{
  "model": "CTC audio transcriber",
  "dataset": "read English sentences (LibriTTS-R)",
  "train_examples": 15625,
  "n_mels": 80,
  "hop_length": 160,
  "input": "log_mel",
  "spec_augment": false,
  "win_length": 400,
  "tokenizer": "char",
  "vocab_size": 32,
  "arch": "convnext",
  "norm": "layernorm",
  "activation": "gelu",
  "mlp_ratio": 4,
  "layer_scale_init": 0.01,
  "inner_norm": false,
  "subsampling": 2,
  "layers": 10,
  "width": 384,
  "kernel_size": 7,
  "init": "small_normal",
  "residual_init": "none",
  "optimizer": "ademamix",
  "lr": 0.0007,
  "beta1": 0.9,
  "beta2": 0.99,
  "eps": 1e-08,
  "beta3": 0.999,
  "alpha": 2,
  "grad_clip": 0.5,
  "steps": 11900,
  "batch_size": 64,
  "epochs": 48.7,
  "lr_schedule": "wsd",
  "decay_fraction": 0.3,
  "final_lr_fraction": 0,
  "warmup_steps": 1190,
  "weight_decay": 0.1
}
Rows from block 4, named by matrix and row number. Rows with one number belong to one neuron. Each number is 200 + 30 x the weight over its row's rms, rounded and kept within 0 to 999. All counts start at 0. After the name is the row's rms in percent of the matrix's.
# fc1: MLP up (model.blocks.4.mlp.fc1.weight, 1536x384), inputs 128-255
# fc2: MLP down (model.blocks.4.mlp.fc2.weight, 384x1536, transposed), outputs 128-255
fc1.1413,103,182,205,199,210,214,213,160,262,160,170,186,185,245,162,158,221,193,256,168,196,207,236,234,189,170,232,200,235,169,238,163,189,226,234,190,205,225,220,177,146,225,203,184,174,187,245,192,188,203,209,161,217,208,215,196,161,219,239,214,186,223,163,224,211,176,208,209,235,233,215,188,156,230,206,160,183,193,222,196,194,135,196,134,199,136,216,230,167,170,233,199,180,234,217,220,185,182,211,157,238,207,148,202,215,250,211,166,196,230,256,159,239,228,253,167,178,205,223,154,199,196,220,193,160,203,171,236,227
fc2.1413,101,227,211,240,216,249,225,219,181,200,219,162,230,176,186,163,227,202,144,200,203,192,176,200,214,113,202,227,181,218,260,177,166,220,155,216,143,255,211,213,202,210,179,238,218,183,209,193,150,178,261,194,261,201,228,205,210,177,263,202,158,218,179,183,194,205,190,196,206,211,188,240,192,213,204,178,247,231,194,186,196,190,209,167,170,225,230,190,229,208,211,182,163,226,260,211,217,215,201,167,171,169,174,203,185,196,188,201,219,250,204,147,136,179,204,226,238,186,204,167,211,174,240,225,266,182,225,222,195
fc1.1414,098,206,182,207,138,174,170,222,205,202,191,195,175,234,163,144,181,209,276,210,196,195,206,263,219,171,226,206,185,198,202,216,189,233,204,222,207,210,197,178,199,184,282,220,227,281,193,226,191,208,202,251,271,173,180,182,191,227,208,212,212,259,183,196,174,210,181,226,185,204,216,173,201,206,187,181,173,204,231,177,168,187,250,182,164,196,196,228,190,193,186,206,212,181,157,195,209,166,194,198,192,149,190,152,183,229,168,192,164,219,230,150,233,204,190,220,215,242,223,161,189,181,222,153,170,197,227,227,187
fc2.1414,100,177,227,195,222,163,193,189,251,189,194,217,240,229,182,219,217,203,175,192,161,202,201,247,217,179,180,187,203,248,224,220,221,206,248,228,242,216,230,192,142,200,186,196,181,230,205,186,164,190,167,233,155,193,240,194,197,178,151,148,209,188,247,230,190,175,168,180,265,198,233,209,205,166,173,194,163,176,240,201,237,179,252,220,231,194,178,272,179,174,234,177,218,257,185,196,224,172,199,167,161,227,215,193,183,205,255,233,233,245,182,188,224,241,168,238,196,221,203,211,147,228,190,216,205,173,178,198,191
fc1.1415,098,216,204,189,196,228,260,215,168,187,246,186,214,247,184,234,239,190,224,158,229,178,228,165,183,208,212,177,161,170,207,174,183,199,223,159,193,203,219,219,206,148,210,215,155,191,264,159,204,220,209,191,217,199,203,164,206,168,158,205,256,221,216,226,198,204,202,206,123,233,187,181,152,218,193,178,209,210,194,189,241,196,174,145,216,216,187,164,190,166,206,216,182,213,201,207,197,235,214,247,189,249,168,201,215,236,229,175,204,199,211,145,225,199,213,229,245,215,183,207,248,195,125,168,231,204,148,153,198
fc2.1415,100,198,163,148,206,202,228,251,166,192,189,205,213,216,180,232,256,170,170,234,190,196,148,219,234,244,171,172,191,164,229,200,170,223,161,241,183,196,243,175,228,145,225,189,223,140,208,224,228,214,191,181,192,190,216,158,228,268,209,226,158,210,171,189,240,175,178,168,212,188,227,172,219,184,157,221,171,238,220,175,243,200,213,218,190,212,237,186,247,218,251,190,175,201,185,204,178,206,218,176,185,241,138,187,246,165,221,216,237,180,212,195,205,134,190,176,274,202,130,166,207,163,140,259,217,184,207,227,204
fc1.1416,100,127,194,152,212,131,174,179,198,212,259,234,216,209,196,208,201,187,211,196,189,245,188,166,185,211,216,190,244,207,204,200,143,164,138,199,189,212,176,192,161,191,148,208,224,222,215,192,178,168,231,243,228,179,213,150,203,231,167,221,159,224,184,183,183,190,235,209,186,219,208,181,235,232,242,199,147,160,208,208,240,170,197,205,184,205,194,180,185,188,243,187,194,193,179,192,191,194,185,182,229,212,141,202,253,236,180,207,251,242,220,175,209,152,267,243,238,231,216,140,195,204,249,138,217,145,183,231,161
fc2.1416,100,188,180,184,248,188,187,178,270,196,215,203,223,202,199,190,200,213,217,176,204,175,213,236,154,180,217,197,150,144,271,215,194,165,235,238,207,209,163,179,195,239,199,200,236,150,188,170,226,154,230,155,224,162,227,273,236,185,222,206,193,188,175,181,187,166,204,195,192,160,213,218,193,196,199,266,229,213,224,208,176,195,174,223,175,177,207,253,178,237,175,215,268,162,187,145,175,221,251,203,165,234,267,211,197,173,192,218,195,188,168,197,225,202,199,231,167,235,266,154,198,195,139,152,197,169,180,190,162
fc1.1417,102,226,208,173,191,255,204,178,209,184,201,186,236,252,225,191,173,221,230,196,218,255,166,210,193,129,226,247,141,164,161,146,181,234,212,194,201,225,202,158,190,202,195,208,205,190,192,173,208,121,190,261,221,232,251,200,131,184,184,216,198,209,268,208,197,197,194,227,189,176,227,177,267,225,192,268,204,204,193,207,210,200,236,167,209,176,207,225,198,170,248,229,143,125,180,138,222,165,206,205,207,223,177,197,241,194,171,210,217,199,262,196,188,175,155,210,193,203,224,198,191,232,190,152,197,190,234,195,164
fc2.1417,102,188,207,196,214,173,189,258,181,184,172,241,133,137,225,227,181,215,211,210,203,209,165,224,186,260,212,194,172,181,215,180,242,196,201,199,216,236,183,175,171,169,172,161,165,155,212,211,153,165,196,182,196,241,189,217,225,157,212,211,170,177,161,223,221,235,178,152,177,235,197,185,200,169,208,193,161,204,227,227,186,207,197,186,202,169,193,232,210,214,244,213,207,230,239,230,199,155,141,168,247,179,259,177,209,121,150,202,178,165,203,186,204,266,201,261,212,209,174,226,176,177,186,197,184,188,223,240,193
fc1.1418,103,184,202,217,195,186,208,211,192,127,190,195,192,210,208,164,196,154,224,231,223,164,194,184,214,199,196,264,187,235,179,202,173,242,167,222,174,191,202,184,223,223,175,198,241,260,171,173,219,241,166,215,200,198,191,134,133,189,162,235,155,227,185,235,197,161,193,227,215,204,198,199,162,228,209,231,172,156,220,195,240,245,202,186,201,211,224,201,175,188,196,169,194,228,200,193,200,220,207,183,188,214,218,219,176,219,116,207,204,247,194,238,196,186,222,219,195,205,164,125,248,194,195,196,209,112,181,220,223
fc2.1418,099,180,147,142,209,197,205,239,184,274,203,208,233,194,218,245,199,183,183,269,234,158,209,193,162,235,209,217,173,220,229,245,220,167,265,178,170,248,181,156,259,194,208,169,209,202,223,178,182,201,223,213,197,167,210,207,197,174,221,224,233,164,152,219,219,246,141,238,190,199,163,251,199,198,241,160,192,184,177,243,220,100,137,214,157,146,241,187,213,191,172,112,179,173,151,183,214,253,224,224,167,240,236,240,210,211,220,179,172,206,223,212,165,189,242,225,158,169,237,188,147,194,213,195,173,193,141,96,238
fc1.1419,101,189,203,149,172,237,193,160,211,158,177,224,238,166,155,190,179,153,204,214,216,224,150,202,194,223,230,226,218,182,191,182,208,173,162,198,252,259,233,254,125,157,206,191,213,193,230,220,136,203,172,228,186,153,198,139,237,218,189,166,195,223,217,221,199,202,224,171,218,222,281,186,192,179,225,179,209,224,192,201,229,174,221,200,194,220,195,235,185,178,181,135,197,174,177,215,193,154,206,202,169,231,184,178,182,250,244,199,203,178,177,209,221,254,218,190,192,163,220,220,200,204,223,231,162,262,229,178,156
fc2.1419,100,225,165,217,170,177,232,204,142,194,235,196,215,186,154,200,201,203,194,151,197,171,187,235,202,223,231,199,224,188,226,222,194,200,226,178,209,184,176,212,221,172,205,223,207,185,189,227,178,232,190,208,212,168,228,203,183,197,245,207,180,221,175,191,197,222,246,200,198,230,216,157,180,186,217,190,220,144,234,235,240,205,208,222,225,238,192,194,152,235,244,156,204,235,204,199,248,181,200,235,184,212,174,217,224,142,195,207,247,184,235,223,136,202,228,216,170,152,204,236,196,154,206,139,195,234,246,179,231
fc1.1420,100,200,273,161,235,204,169,187,209,224,230,185,196,236,158,195,238,208,162,187,169,173,211,181,159,202,196,200,214,166,200,167,170,182,177,228,202,204,200,261,192,236,226,188,174,180,207,263,163,225,216,192,208,155,164,273,226,201,145,184,163,241,212,193,198,174,216,224,190,191,229,199,181,162,202,187,231,160,193,157,231,161,183,223,214,175,217,177,233,179,193,157,243,111,178,236,199,249,166,239,151,226,165,153,203,215,158,171,198,211,210,215,174,181,180,239,213,202,152,200,207,213,237,221,170,197,146,205,194
fc2.1420,101,156,198,164,204,214,167,215,137,138,189,229,163,155,193,205,234,166,151,209,230,186,221,134,174,163,201,172,204,167,249,180,193,124,165,213,184,208,195,197,190,149,182,214,205,201,183,172,201,248,205,206,218,232,192,220,286,170,199,267,253,198,261,168,214,207,186,223,159,227,168,223,174,173,202,166,175,191,238,134,198,241,185,188,169,157,155,193,211,237,196,220,179,155,162,180,177,205,176,214,151,213,180,138,243,234,167,193,182,178,216,179,188,184,198,192,210,193,146,198,209,231,194,239,187,211,251,187,280
fc1.1421,097,262,185,184,118,243,202,225,186,178,266,181,171,221,212,179,148,201,204,185,185,195,228,179,207,187,210,178,221,218,204,143,215,220,206,216,218,270,260,182,216,195,182,273,162,149,213,174,223,156,168,196,194,198,220,164,188,167,218,204,203,195,235,231,199,193,160,191,205,231,184,159,201,192,181,145,220,216,197,209,223,229,209,158,188,242,185,185,172,173,168,238,210,203,178,220,185,196,177,227,246,228,172,166,194,190,223,205,234,264,186,163,172,192,214,244,203,174,179,207,208,220,250,196,233,175,198,145,193
fc2.1421,091,176,181,170,172,184,197,240,158,219,216,201,174,220,176,183,197,220,222,150,130,258,201,189,200,191,188,87,144,188,238,235,199,188,181,177,197,216,234,203,189,230,232,209,232,212,221,234,155,203,220,170,209,230,190,206,221,153,162,216,225,203,184,163,186,144,170,237,179,202,236,191,212,204,252,235,132,249,124,238,175,191,206,180,199,198,218,170,166,195,200,217,199,207,143,157,143,211,158,152,225,115,198,237,206,164,183,187,233,198,186,184,164,204,217,208,212,281,235,246,155,203,215,218,175,185,174,246,219
fc1.1422,098,164,213,169,192,135,225,215,233,136,228,209,212,183,164,197,214,214,224,166,214,195,212,172,193,201,200,244,173,184,206,134,221,172,220,247,205,186,198,155,233,225,156,210,172,229,184,215,150,207,205,215,164,226,269,184,246,189,175,221,199,221,174,204,233,221,216,251,142,191,185,187,168,170,235,152,188,238,168,147,194,158,209,225,233,200,190,212,214,190,142,189,241,154,196,195,199,229,215,204,150,218,232,229,212,199,185,222,272,165,272,177,186,205,178,199,155,215,194,173,219,221,145,202,250,127,155,179,192
fc2.1422,101,167,149,207,203,229,215,213,213,184,191,171,164,183,169,211,171,188,203,222,198,239,204,222,213,234,220,204,156,185,205,203,200,218,217,154,221,241,206,193,270,275,191,163,224,246,249,184,171,210,251,229,152,221,215,226,179,190,245,204,205,245,239,208,293,209,191,212,221,225,213,237,226,171,174,232,182,194,151,179,256,232,170,215,211,244,258,186,209,186,181,203,211,211,220,190,189,187,181,220,202,232,195,253,212,240,210,215,203,196,203,179,183,193,168,177,216,231,262,198,168,198,185,226,169,177,206,190,192
fc1.1423,101,190,221,252,203,230,208,176,208,222,166,220,227,236,214,219,184,197,213,188,211,193,178,189,176,227,191,170,179,184,201,208,198,161,252,133,160,201,192,218,204,229,177,174,182,198,183,207,191,252,211,178,101,109,178,186,218,179,178,215,236,203,261,209,172,202,223,243,187,235,185,221,158,187,244,250,225,199,209,111,211,180,244,208,226,208,161,234,241,161,223,149,173,196,214,211,196,157,190,223,210,210,172,190,173,235,244,197,180,234,173,177,242,229,188,197,172,222,194,193,157,230,198,170,205,207,219,170,184
fc2.1423,104,269,160,205,199,211,204,190,215,223,228,231,165,231,204,208,165,147,228,269,247,230,109,224,209,170,163,219,244,172,220,230,139,177,221,180,175,214,135,194,149,160,154,134,169,200,190,174,182,243,226,208,196,207,163,218,232,224,247,207,162,185,202,199,266,129,200,153,201,160,204,180,230,233,205,207,238,247,225,188,245,206,169,204,202,198,185,194,208,208,226,177,266,207,217,180,195,185,174,179,186,236,256,236,165,198,218,188,234,140,239,197,231,213,218,170,187,188,183,161,205,216,218,152,214,200,213,180,234
fc1.1424,097,185,183,236,185,116,163,159,218,153,206,227,181,258,245,224,232,237,186,237,143,165,215,196,182,167,221,146,232,194,145,222,238,184,185,211,169,149,264,185,158,224,152,157,198,203,164,188,161,250,176,242,192,199,193,205,201,233,164,172,183,230,258,205,186,173,214,247,189,238,273,177,207,191,216,226,231,227,204,197,210,169,161,255,180,154,219,194,238,173,216,198,245,217,253,229,193,181,170,197,197,216,165,179,213,143,241,170,145,203,176,151,154,200,222,178,187,176,190,123,226,193,170,212,152,242,227,158,237
fc2.1424,096,195,245,224,222,172,193,176,246,223,204,171,175,182,222,233,159,147,169,215,196,155,189,209,199,194,160,208,230,176,209,200,178,151,247,271,186,177,197,225,153,181,209,226,191,221,258,163,178,247,161,179,176,232,246,173,189,263,155,223,160,218,230,151,190,152,207,189,166,218,196,258,264,214,196,200,147,193,217,238,155,180,231,231,183,236,203,205,226,203,194,194,266,198,185,225,181,203,187,204,193,172,186,222,219,220,151,210,179,182,219,197,192,209,216,181,161,181,182,171,214,175,184,218,193,176,208,224,155
fc1.1425,098,195,244,217,179,148,201,168,222,203,211,243,143,223,189,197,208,192,169,177,214,166,211,199,181,161,201,211,200,195,229,208,192,187,134,235,193,232,196,183,213,194,188,278,247,196,205,234,211,151,166,245,225,237,248,197,241,181,148,215,153,192,161,177,153,181,206,199,169,236,200,217,197,157,221,226,153,198,228,196,211,116,221,163,202,172,204,164,242,160,134,206,182,204,161,209,175,217,236,208,169,187,173,230,178,153,206,143,181,208,204,181,210,228,198,180,204,199,152,182,163,262,150,243,223,160,214,179,162
fc2.1425,100,219,191,216,185,191,166,215,232,227,177,274,183,219,197,176,226,217,175,201,180,156,191,180,244,193,180,153,198,207,178,153,209,187,175,204,169,193,184,189,190,216,161,182,175,199,205,160,202,223,235,223,191,235,229,236,155,199,178,187,201,266,224,209,172,204,205,188,221,217,213,153,164,160,167,210,192,205,170,192,83,179,198,211,228,216,205,294,206,287,202,220,180,196,176,186,207,182,254,189,228,180,253,214,239,197,188,205,224,248,191,165,213,178,229,201,196,166,179,207,186,239,231,139,154,204,176,168,227
fc1.1426,097,190,197,210,153,220,194,229,177,213,195,177,210,248,230,237,228,152,193,211,231,213,190,167,218,190,217,184,220,203,155,171,251,157,200,231,179,163,220,206,201,217,206,173,120,165,186,190,231,194,160,202,123,215,197,217,215,135,196,138,150,235,211,242,206,176,196,181,241,187,239,205,215,200,218,189,178,166,254,251,212,188,196,198,160,230,199,204,274,247,207,214,216,163,210,209,198,195,179,177,170,214,204,123,152,222,175,263,221,191,154,188,213,260,228,221,272,172,231,209,268,203,249,201,210,190,176,216,158
fc2.1426,099,151,230,164,223,164,199,183,182,210,273,252,220,176,199,249,218,195,228,154,202,275,188,152,216,183,162,298,220,178,145,244,151,171,211,248,143,178,241,205,200,227,183,228,235,150,183,184,166,204,169,194,201,246,198,191,188,223,249,214,199,179,215,199,218,200,196,209,175,163,181,202,192,219,206,174,138,204,181,154,207,229,171,211,207,142,244,178,214,203,152,209,279,167,221,242,166,214,200,190,215,199,179,193,162,212,195,168,233,224,203,161,175,245,181,147,223,165,234,189,217,238,191,176,165,220,235,187,177
fc1.1427,096,240,152,167,205,151,180,208,185,223,203,159,247,155,207,180,257,219,229,194,183,153,256,206,208,182,235,212,218,231,196,193,189,239,218,173,199,189,245,201,234,226,200,214,228,214,159,244,188,144,249,179,180,166,251,195,242,214,221,231,195,219,214,200,143,199,200,197,249,189,197,212,149,249,180,223,189,204,207,236,203,175,189,215,227,190,231,229,173,216,233,186,220,187,164,236,229,193,190,198,142,192,194,257,218,188,201,146,191,189,199,163,200,173,148,235,205,195,202,204,202,179,172,217,205,126,203,148,197
fc2.1427,100,176,213,211,221,219,172,159,183,232,205,271,195,173,202,160,179,174,179,173,258,237,217,180,160,204,196,248,201,192,202,227,159,175,185,219,188,263,207,177,210,237,151,232,171,221,178,177,133,202,253,180,174,222,199,181,217,169,230,196,229,239,209,193,205,216,169,211,196,178,184,199,212,170,192,183,129,193,193,213,196,189,147,206,158,193,180,228,145,174,239,189,204,250,229,171,221,179,176,228,171,199,257,178,182,173,198,223,253,160,151,206,216,210,231,213,176,271,198,182,200,278,220,196,131,183,177,210,236
fc1.1428,094,198,175,165,177,210,214,165,206,235,220,210,231,165,229,164,203,177,198,163,279,183,208,189,201,164,193,180,164,197,231,225,149,183,195,175,196,172,216,236,194,251,251,171,207,201,217,201,207,142,182,222,196,225,172,245,227,235,230,231,198,177,207,191,191,261,209,200,207,177,182,187,260,169,237,194,244,219,178,200,217,149,220,216,220,244,147,247,217,167,220,192,200,135,198,231,215,238,132,156,225,199,143,156,159,174,189,191,217,187,227,160,191,118,193,258,183,250,203,136,219,206,222,163,213,200,198,202,172
fc2.1428,092,225,230,181,154,187,213,172,158,226,222,198,230,208,175,214,183,214,163,144,210,199,156,242,140,197,199,156,181,204,160,234,197,218,173,160,194,192,212,252,171,122,177,224,178,213,212,157,202,188,106,203,188,167,169,231,242,183,209,239,182,198,191,193,156,243,205,207,189,175,272,214,187,202,239,122,215,189,254,213,190,193,207,258,215,145,162,230,142,207,174,229,168,191,167,200,234,238,210,211,191,196,253,230,207,258,218,159,204,172,231,170,195,194,253,210,177,192,210,206,183,188,172,193,176,221,274,189,216
fc1.1429,101,158,144,203,219,185,201,247,186,191,237,234,241,177,182,212,223,189,163,183,212,177,197,192,214,184,215,251,147,197,227,156,220,190,136,157,191,203,204,218,174,162,170,188,163,211,208,217,224,242,157,186,206,174,203,211,203,220,187,168,201,208,143,188,219,159,188,233,189,194,207,158,192,205,191,220,157,247,234,253,253,195,187,260,244,201,192,195,213,155,210,172,173,187,199,229,197,205,224,218,163,193,158,191,185,118,193,172,205,216,162,232,195,184,194,232,239,211,200,143,206,240,202,186,223,216,176,210,228
fc2.1429,106,158,241,204,176,163,157,185,244,227,155,179,266,174,240,260,261,188,216,191,216,158,179,232,203,245,200,197,149,167,227,232,197,197,197,187,207,167,153,188,187,202,194,205,187,225,192,206,229,182,157,182,158,211,213,155,178,192,199,260,196,213,187,234,155,190,155,236,211,231,196,217,247,173,215,219,166,241,182,173,198,203,255,194,239,192,252,216,205,198,209,201,224,114,237,265,196,219,174,203,156,178,232,209,189,192,169,185,166,210,215,216,191,187,225,222,198,249,240,225,173,189,173,230,261,158,181,177,203
fc1.1430,102,188,179,185,161,191,225,205,190,233,208,144,203,211,178,164,194,191,248,229,184,188,246,194,236,207,223,236,267,218,247,204,148,202,213,155,209,181,247,203,164,141,178,255,171,242,187,193,204,234,174,169,192,191,218,196,189,173,202,232,232,231,155,191,200,159,165,221,212,182,277,247,168,232,186,235,187,237,189,180,191,204,143,197,218,238,211,229,161,179,143,168,252,196,210,194,250,233,174,202,218,235,195,201,200,159,234,160,182,218,216,239,254,198,150,230,218,221,226,194,233,248,201,247,213,208,190,177,199
fc2.1430,102,222,208,194,225,216,173,247,181,254,210,229,177,206,216,175,212,230,169,210,197,208,160,232,153,223,205,137,175,205,231,218,178,210,170,240,179,194,190,178,220,163,201,213,244,203,192,191,216,219,223,168,173,168,200,221,205,238,218,198,189,186,195,233,204,220,198,177,177,227,206,180,211,184,106,169,140,120,181,159,245,186,232,228,222,232,208,235,188,171,195,216,230,192,207,209,166,159,225,183,166,181,195,189,155,201,167,208,214,177,236,246,206,180,212,184,235,161,153,197,198,189,179,183,202,172,216,224,206
fc1.1431,092,204,198,152,154,243,194,200,212,216,263,125,197,208,164,146,225,211,146,262,220,183,195,210,198,235,217,236,227,183,216,174,159,191,193,139,201,176,217,243,127,230,157,188,174,195,222,196,213,167,164,213,248,210,180,151,209,167,189,177,205,227,164,209,212,220,236,241,218,218,144,189,184,234,239,192,216,153,180,233,218,174,191,181,191,204,218,196,248,229,232,167,227,146,174,205,171,217,163,227,190,221,174,229,266,195,172,229,189,238,200,200,174,154,191,191,249,278,188,177,219,187,210,177,163,183,194,157,142
fc2.1431,087,231,191,190,198,180,215,223,235,154,235,228,234,192,193,208,206,197,238,186,212,187,147,203,226,161,224,198,209,211,222,235,227,191,176,182,174,190,210,196,268,153,145,171,190,149,179,202,218,221,175,229,233,180,184,197,227,198,213,217,181,205,187,142,184,211,237,214,193,166,172,173,141,199,222,230,205,209,195,211,206,199,247,210,178,154,211,236,192,178,233,199,218,134,262,216,181,175,163,170,194,212,267,204,208,235,199,192,203,162,181,190,196,225,167,213,240,226,230,188,197,208,174,249,165,159,200,224,216
fc1.1432,097,187,123,231,212,175,210,192,185,222,226,183,194,184,192,175,249,134,229,208,206,191,226,161,177,191,230,116,165,196,189,161,164,244,212,155,222,195,230,265,215,200,177,167,196,271,233,180,177,211,184,168,212,192,187,210,219,207,155,167,192,169,176,216,151,153,157,214,222,206,290,221,219,201,195,200,202,275,212,220,177,194,153,201,194,183,141,247,155,242,199,229,210,213,213,213,195,184,199,184,181,244,217,271,202,196,204,197,192,199,174,183,166,201,204,224,218,178,218,180,204,188,198,203,218,164,156,200,183
fc2.1432,099,230,186,227,195,212,224,198,197,180,172,235,175,189,212,233,207,213,187,226,160,186,204,162,185,230,165,146,225,195,152,217,197,139,186,223,255,244,200,174,156,154,231,229,222,171,222,182,163,245,172,188,197,202,194,208,212,213,191,168,214,231,158,182,178,154,160,185,166,193,164,176,185,193,201,240,202,199,156,172,229,203,247,176,220,146,249,250,180,146,179,167,212,212,203,212,192,194,204,193,242,148,192,178,200,178,178,185,232,173,176,226,214,174,192,189,232,196,194,164,233,241,173,202,226,176,244,250,168
fc1.1433,105,222,194,237,203,186,180,187,204,197,217,219,204,152,180,178,240,156,214,162,146,187,192,185,213,207,227,223,159,178,146,203,200,171,169,218,194,227,224,238,170,172,171,198,195,195,201,193,186,256,141,189,228,211,227,208,200,243,198,224,180,210,179,212,175,172,185,210,203,279,180,228,180,240,212,252,177,203,201,194,188,184,259,156,195,214,195,189,220,253,120,207,245,149,231,170,191,211,182,150,215,179,193,201,213,203,206,173,251,150,193,204,159,179,158,178,200,198,189,196,201,237,194,222,147,156,200,210,211
fc2.1433,105,208,172,224,184,233,183,258,175,184,238,155,217,173,228,209,266,207,186,220,175,149,188,220,225,206,182,212,234,140,165,175,202,193,253,197,178,230,184,196,194,230,163,199,235,201,248,200,199,162,229,200,224,163,197,156,204,161,151,220,172,165,182,207,226,242,148,212,188,205,206,148,268,191,159,101,146,216,177,166,249,215,240,223,237,210,198,183,174,201,196,185,252,174,219,177,175,201,172,220,206,244,270,158,273,180,184,174,199,193,179,195,218,196,138,136,240,209,220,124,197,201,194,213,229,228,236,219,196
fc1.1434,100,209,221,222,201,198,200,174,171,214,236,226,208,176,239,186,131,221,206,175,240,239,183,168,160,125,205,186,257,189,228,224,185,216,205,177,173,196,178,195,239,205,160,215,236,149,171,169,167,171,198,261,176,186,222,191,257,222,197,221,173,219,242,168,202,188,241,194,256,241,188,152,126,216,181,188,222,202,177,223,181,177,268,151,213,200,200,213,188,187,187,168,230,184,175,216,200,230,222,207,161,176,215,193,164,189,180,199,252,197,238,174,194,185,167,203,167,226,225,235,178,205,201,152,224,204,195,118,145
fc2.1434,101,171,149,197,205,174,202,170,258,197,170,172,171,156,191,193,186,204,185,221,182,198,242,208,247,140,189,211,168,206,215,258,245,207,245,176,146,145,182,191,179,224,232,171,197,148,156,214,208,187,159,187,171,172,197,141,185,235,147,226,165,239,222,189,156,154,133,255,171,206,240,165,221,225,175,200,204,223,218,224,229,242,229,218,185,224,229,222,228,213,212,200,195,207,246,217,165,169,215,177,189,178,136,233,199,227,226,224,169,158,181,251,195,219,203,178,191,229,242,164,255,224,170,225,193,196,197,227,164
fc1.1435,104,154,195,190,217,216,223,250,180,210,214,159,210,191,206,224,243,155,182,208,151,178,208,211,181,199,199,191,217,167,198,169,190,177,190,213,195,133,187,229,243,207,197,203,123,160,200,213,206,234,242,221,157,193,238,189,179,182,210,204,186,209,247,201,223,245,190,262,207,182,214,187,169,146,174,198,219,167,176,228,193,161,231,121,201,181,224,194,214,223,164,200,220,144,153,188,161,180,172,196,177,248,205,165,200,204,222,228,180,220,176,222,235,223,187,220,174,216,222,222,179,149,274,180,192,240,200,173,196
fc2.1435,103,221,196,221,170,155,210,216,183,205,197,215,159,167,188,175,186,219,215,215,209,194,183,200,239,143,160,172,148,229,229,175,204,174,185,185,263,195,251,163,218,221,243,153,191,151,213,226,204,222,161,206,131,229,179,198,174,216,175,210,209,210,149,141,173,144,192,248,254,200,227,215,209,214,167,256,237,201,210,184,179,147,150,161,210,221,142,135,186,188,195,217,199,172,194,171,201,204,227,175,245,167,152,203,210,196,205,247,212,190,226,180,191,232,196,192,171,191,170,179,200,182,168,166,219,229,229,216,203
fc1.1436,099,167,180,226,202,201,147,199,166,168,244,175,187,196,191,189,166,122,234,201,244,213,170,183,165,214,214,197,139,202,198,197,221,205,182,168,214,155,231,225,138,205,208,180,142,216,249,191,175,203,209,149,173,227,178,214,222,230,189,229,168,201,246,210,213,197,229,240,213,156,206,246,236,207,224,225,213,210,211,159,224,226,224,231,208,212,190,197,218,137,210,190,258,195,224,242,156,167,205,159,176,237,181,205,173,181,183,233,204,204,202,203,223,206,255,237,199,199,207,165,187,203,181,242,212,207,235,208,217
fc2.1436,096,231,195,206,223,202,186,235,214,209,199,196,216,185,208,173,213,185,193,201,214,185,188,230,147,203,153,241,214,199,178,195,214,189,215,202,244,191,147,183,176,195,142,167,186,211,237,187,157,206,185,262,198,230,194,177,211,249,227,177,215,165,196,216,232,169,151,225,219,183,197,208,211,225,210,243,181,167,163,192,218,273,211,185,251,220,219,248,202,181,228,209,153,188,265,214,199,240,172,233,184,222,210,195,209,194,221,186,147,145,224,133,195,151,211,221,221,214,226,188,179,239,210,238,174,201,204,246,213
fc1.1437,096,188,155,182,191,246,238,162,130,181,210,180,140,143,246,175,215,162,199,196,187,103,142,145,222,177,209,243,210,186,200,165,203,222,192,239,171,222,225,210,176,239,201,206,234,174,194,187,174,210,185,205,182,161,198,150,178,193,165,210,201,230,194,255,248,175,202,212,229,217,214,177,194,170,192,224,176,198,209,215,216,218,199,230,203,141,259,176,186,180,221,206,247,239,174,182,178,224,221,188,221,171,188,182,228,219,191,184,225,233,246,208,185,185,207,133,219,138,142,197,227,229,228,191,213,201,170,169,189
fc2.1437,094,169,179,294,177,203,229,173,142,179,195,227,202,203,257,191,195,192,160,196,191,223,214,215,232,194,203,196,222,242,174,196,236,123,161,198,210,178,207,180,191,178,211,178,178,206,231,201,149,220,212,147,168,161,156,208,201,190,154,154,235,219,185,209,237,201,198,186,217,201,261,175,257,212,178,209,217,209,202,209,234,175,205,183,246,186,183,176,167,230,141,189,183,200,231,199,226,185,190,194,193,167,150,213,217,212,215,251,209,164,217,162,192,184,215,201,218,170,190,188,164,221,205,166,189,208,189,217,156
fc1.1438,099,178,207,176,198,191,232,236,194,186,198,144,215,178,199,187,208,198,208,191,152,246,201,180,232,158,212,176,253,179,170,162,189,202,173,164,178,210,205,207,196,198,243,272,198,221,185,170,219,197,179,226,156,210,220,175,175,160,145,197,251,210,229,271,156,198,206,202,210,209,152,216,215,193,185,242,210,150,168,162,227,217,233,255,191,223,190,234,219,197,173,172,236,237,169,192,166,230,184,181,232,240,172,160,195,223,187,226,182,186,280,211,184,187,219,192,203,183,222,163,224,157,231,207,171,202,190,186,180
fc2.1438,101,173,237,245,246,230,171,173,245,150,136,242,209,243,197,198,212,142,205,203,176,243,190,181,220,223,213,210,221,258,200,205,205,244,213,195,253,203,202,198,133,198,232,232,213,216,191,202,185,225,244,195,226,226,179,189,224,163,164,184,186,202,135,241,240,168,188,211,220,227,219,242,228,227,116,221,225,191,201,203,172,247,254,181,161,176,182,215,202,183,191,187,210,177,210,246,160,223,215,234,225,234,182,189,212,165,206,145,258,201,198,156,188,249,210,196,222,247,208,208,167,215,231,217,160,213,217,207,195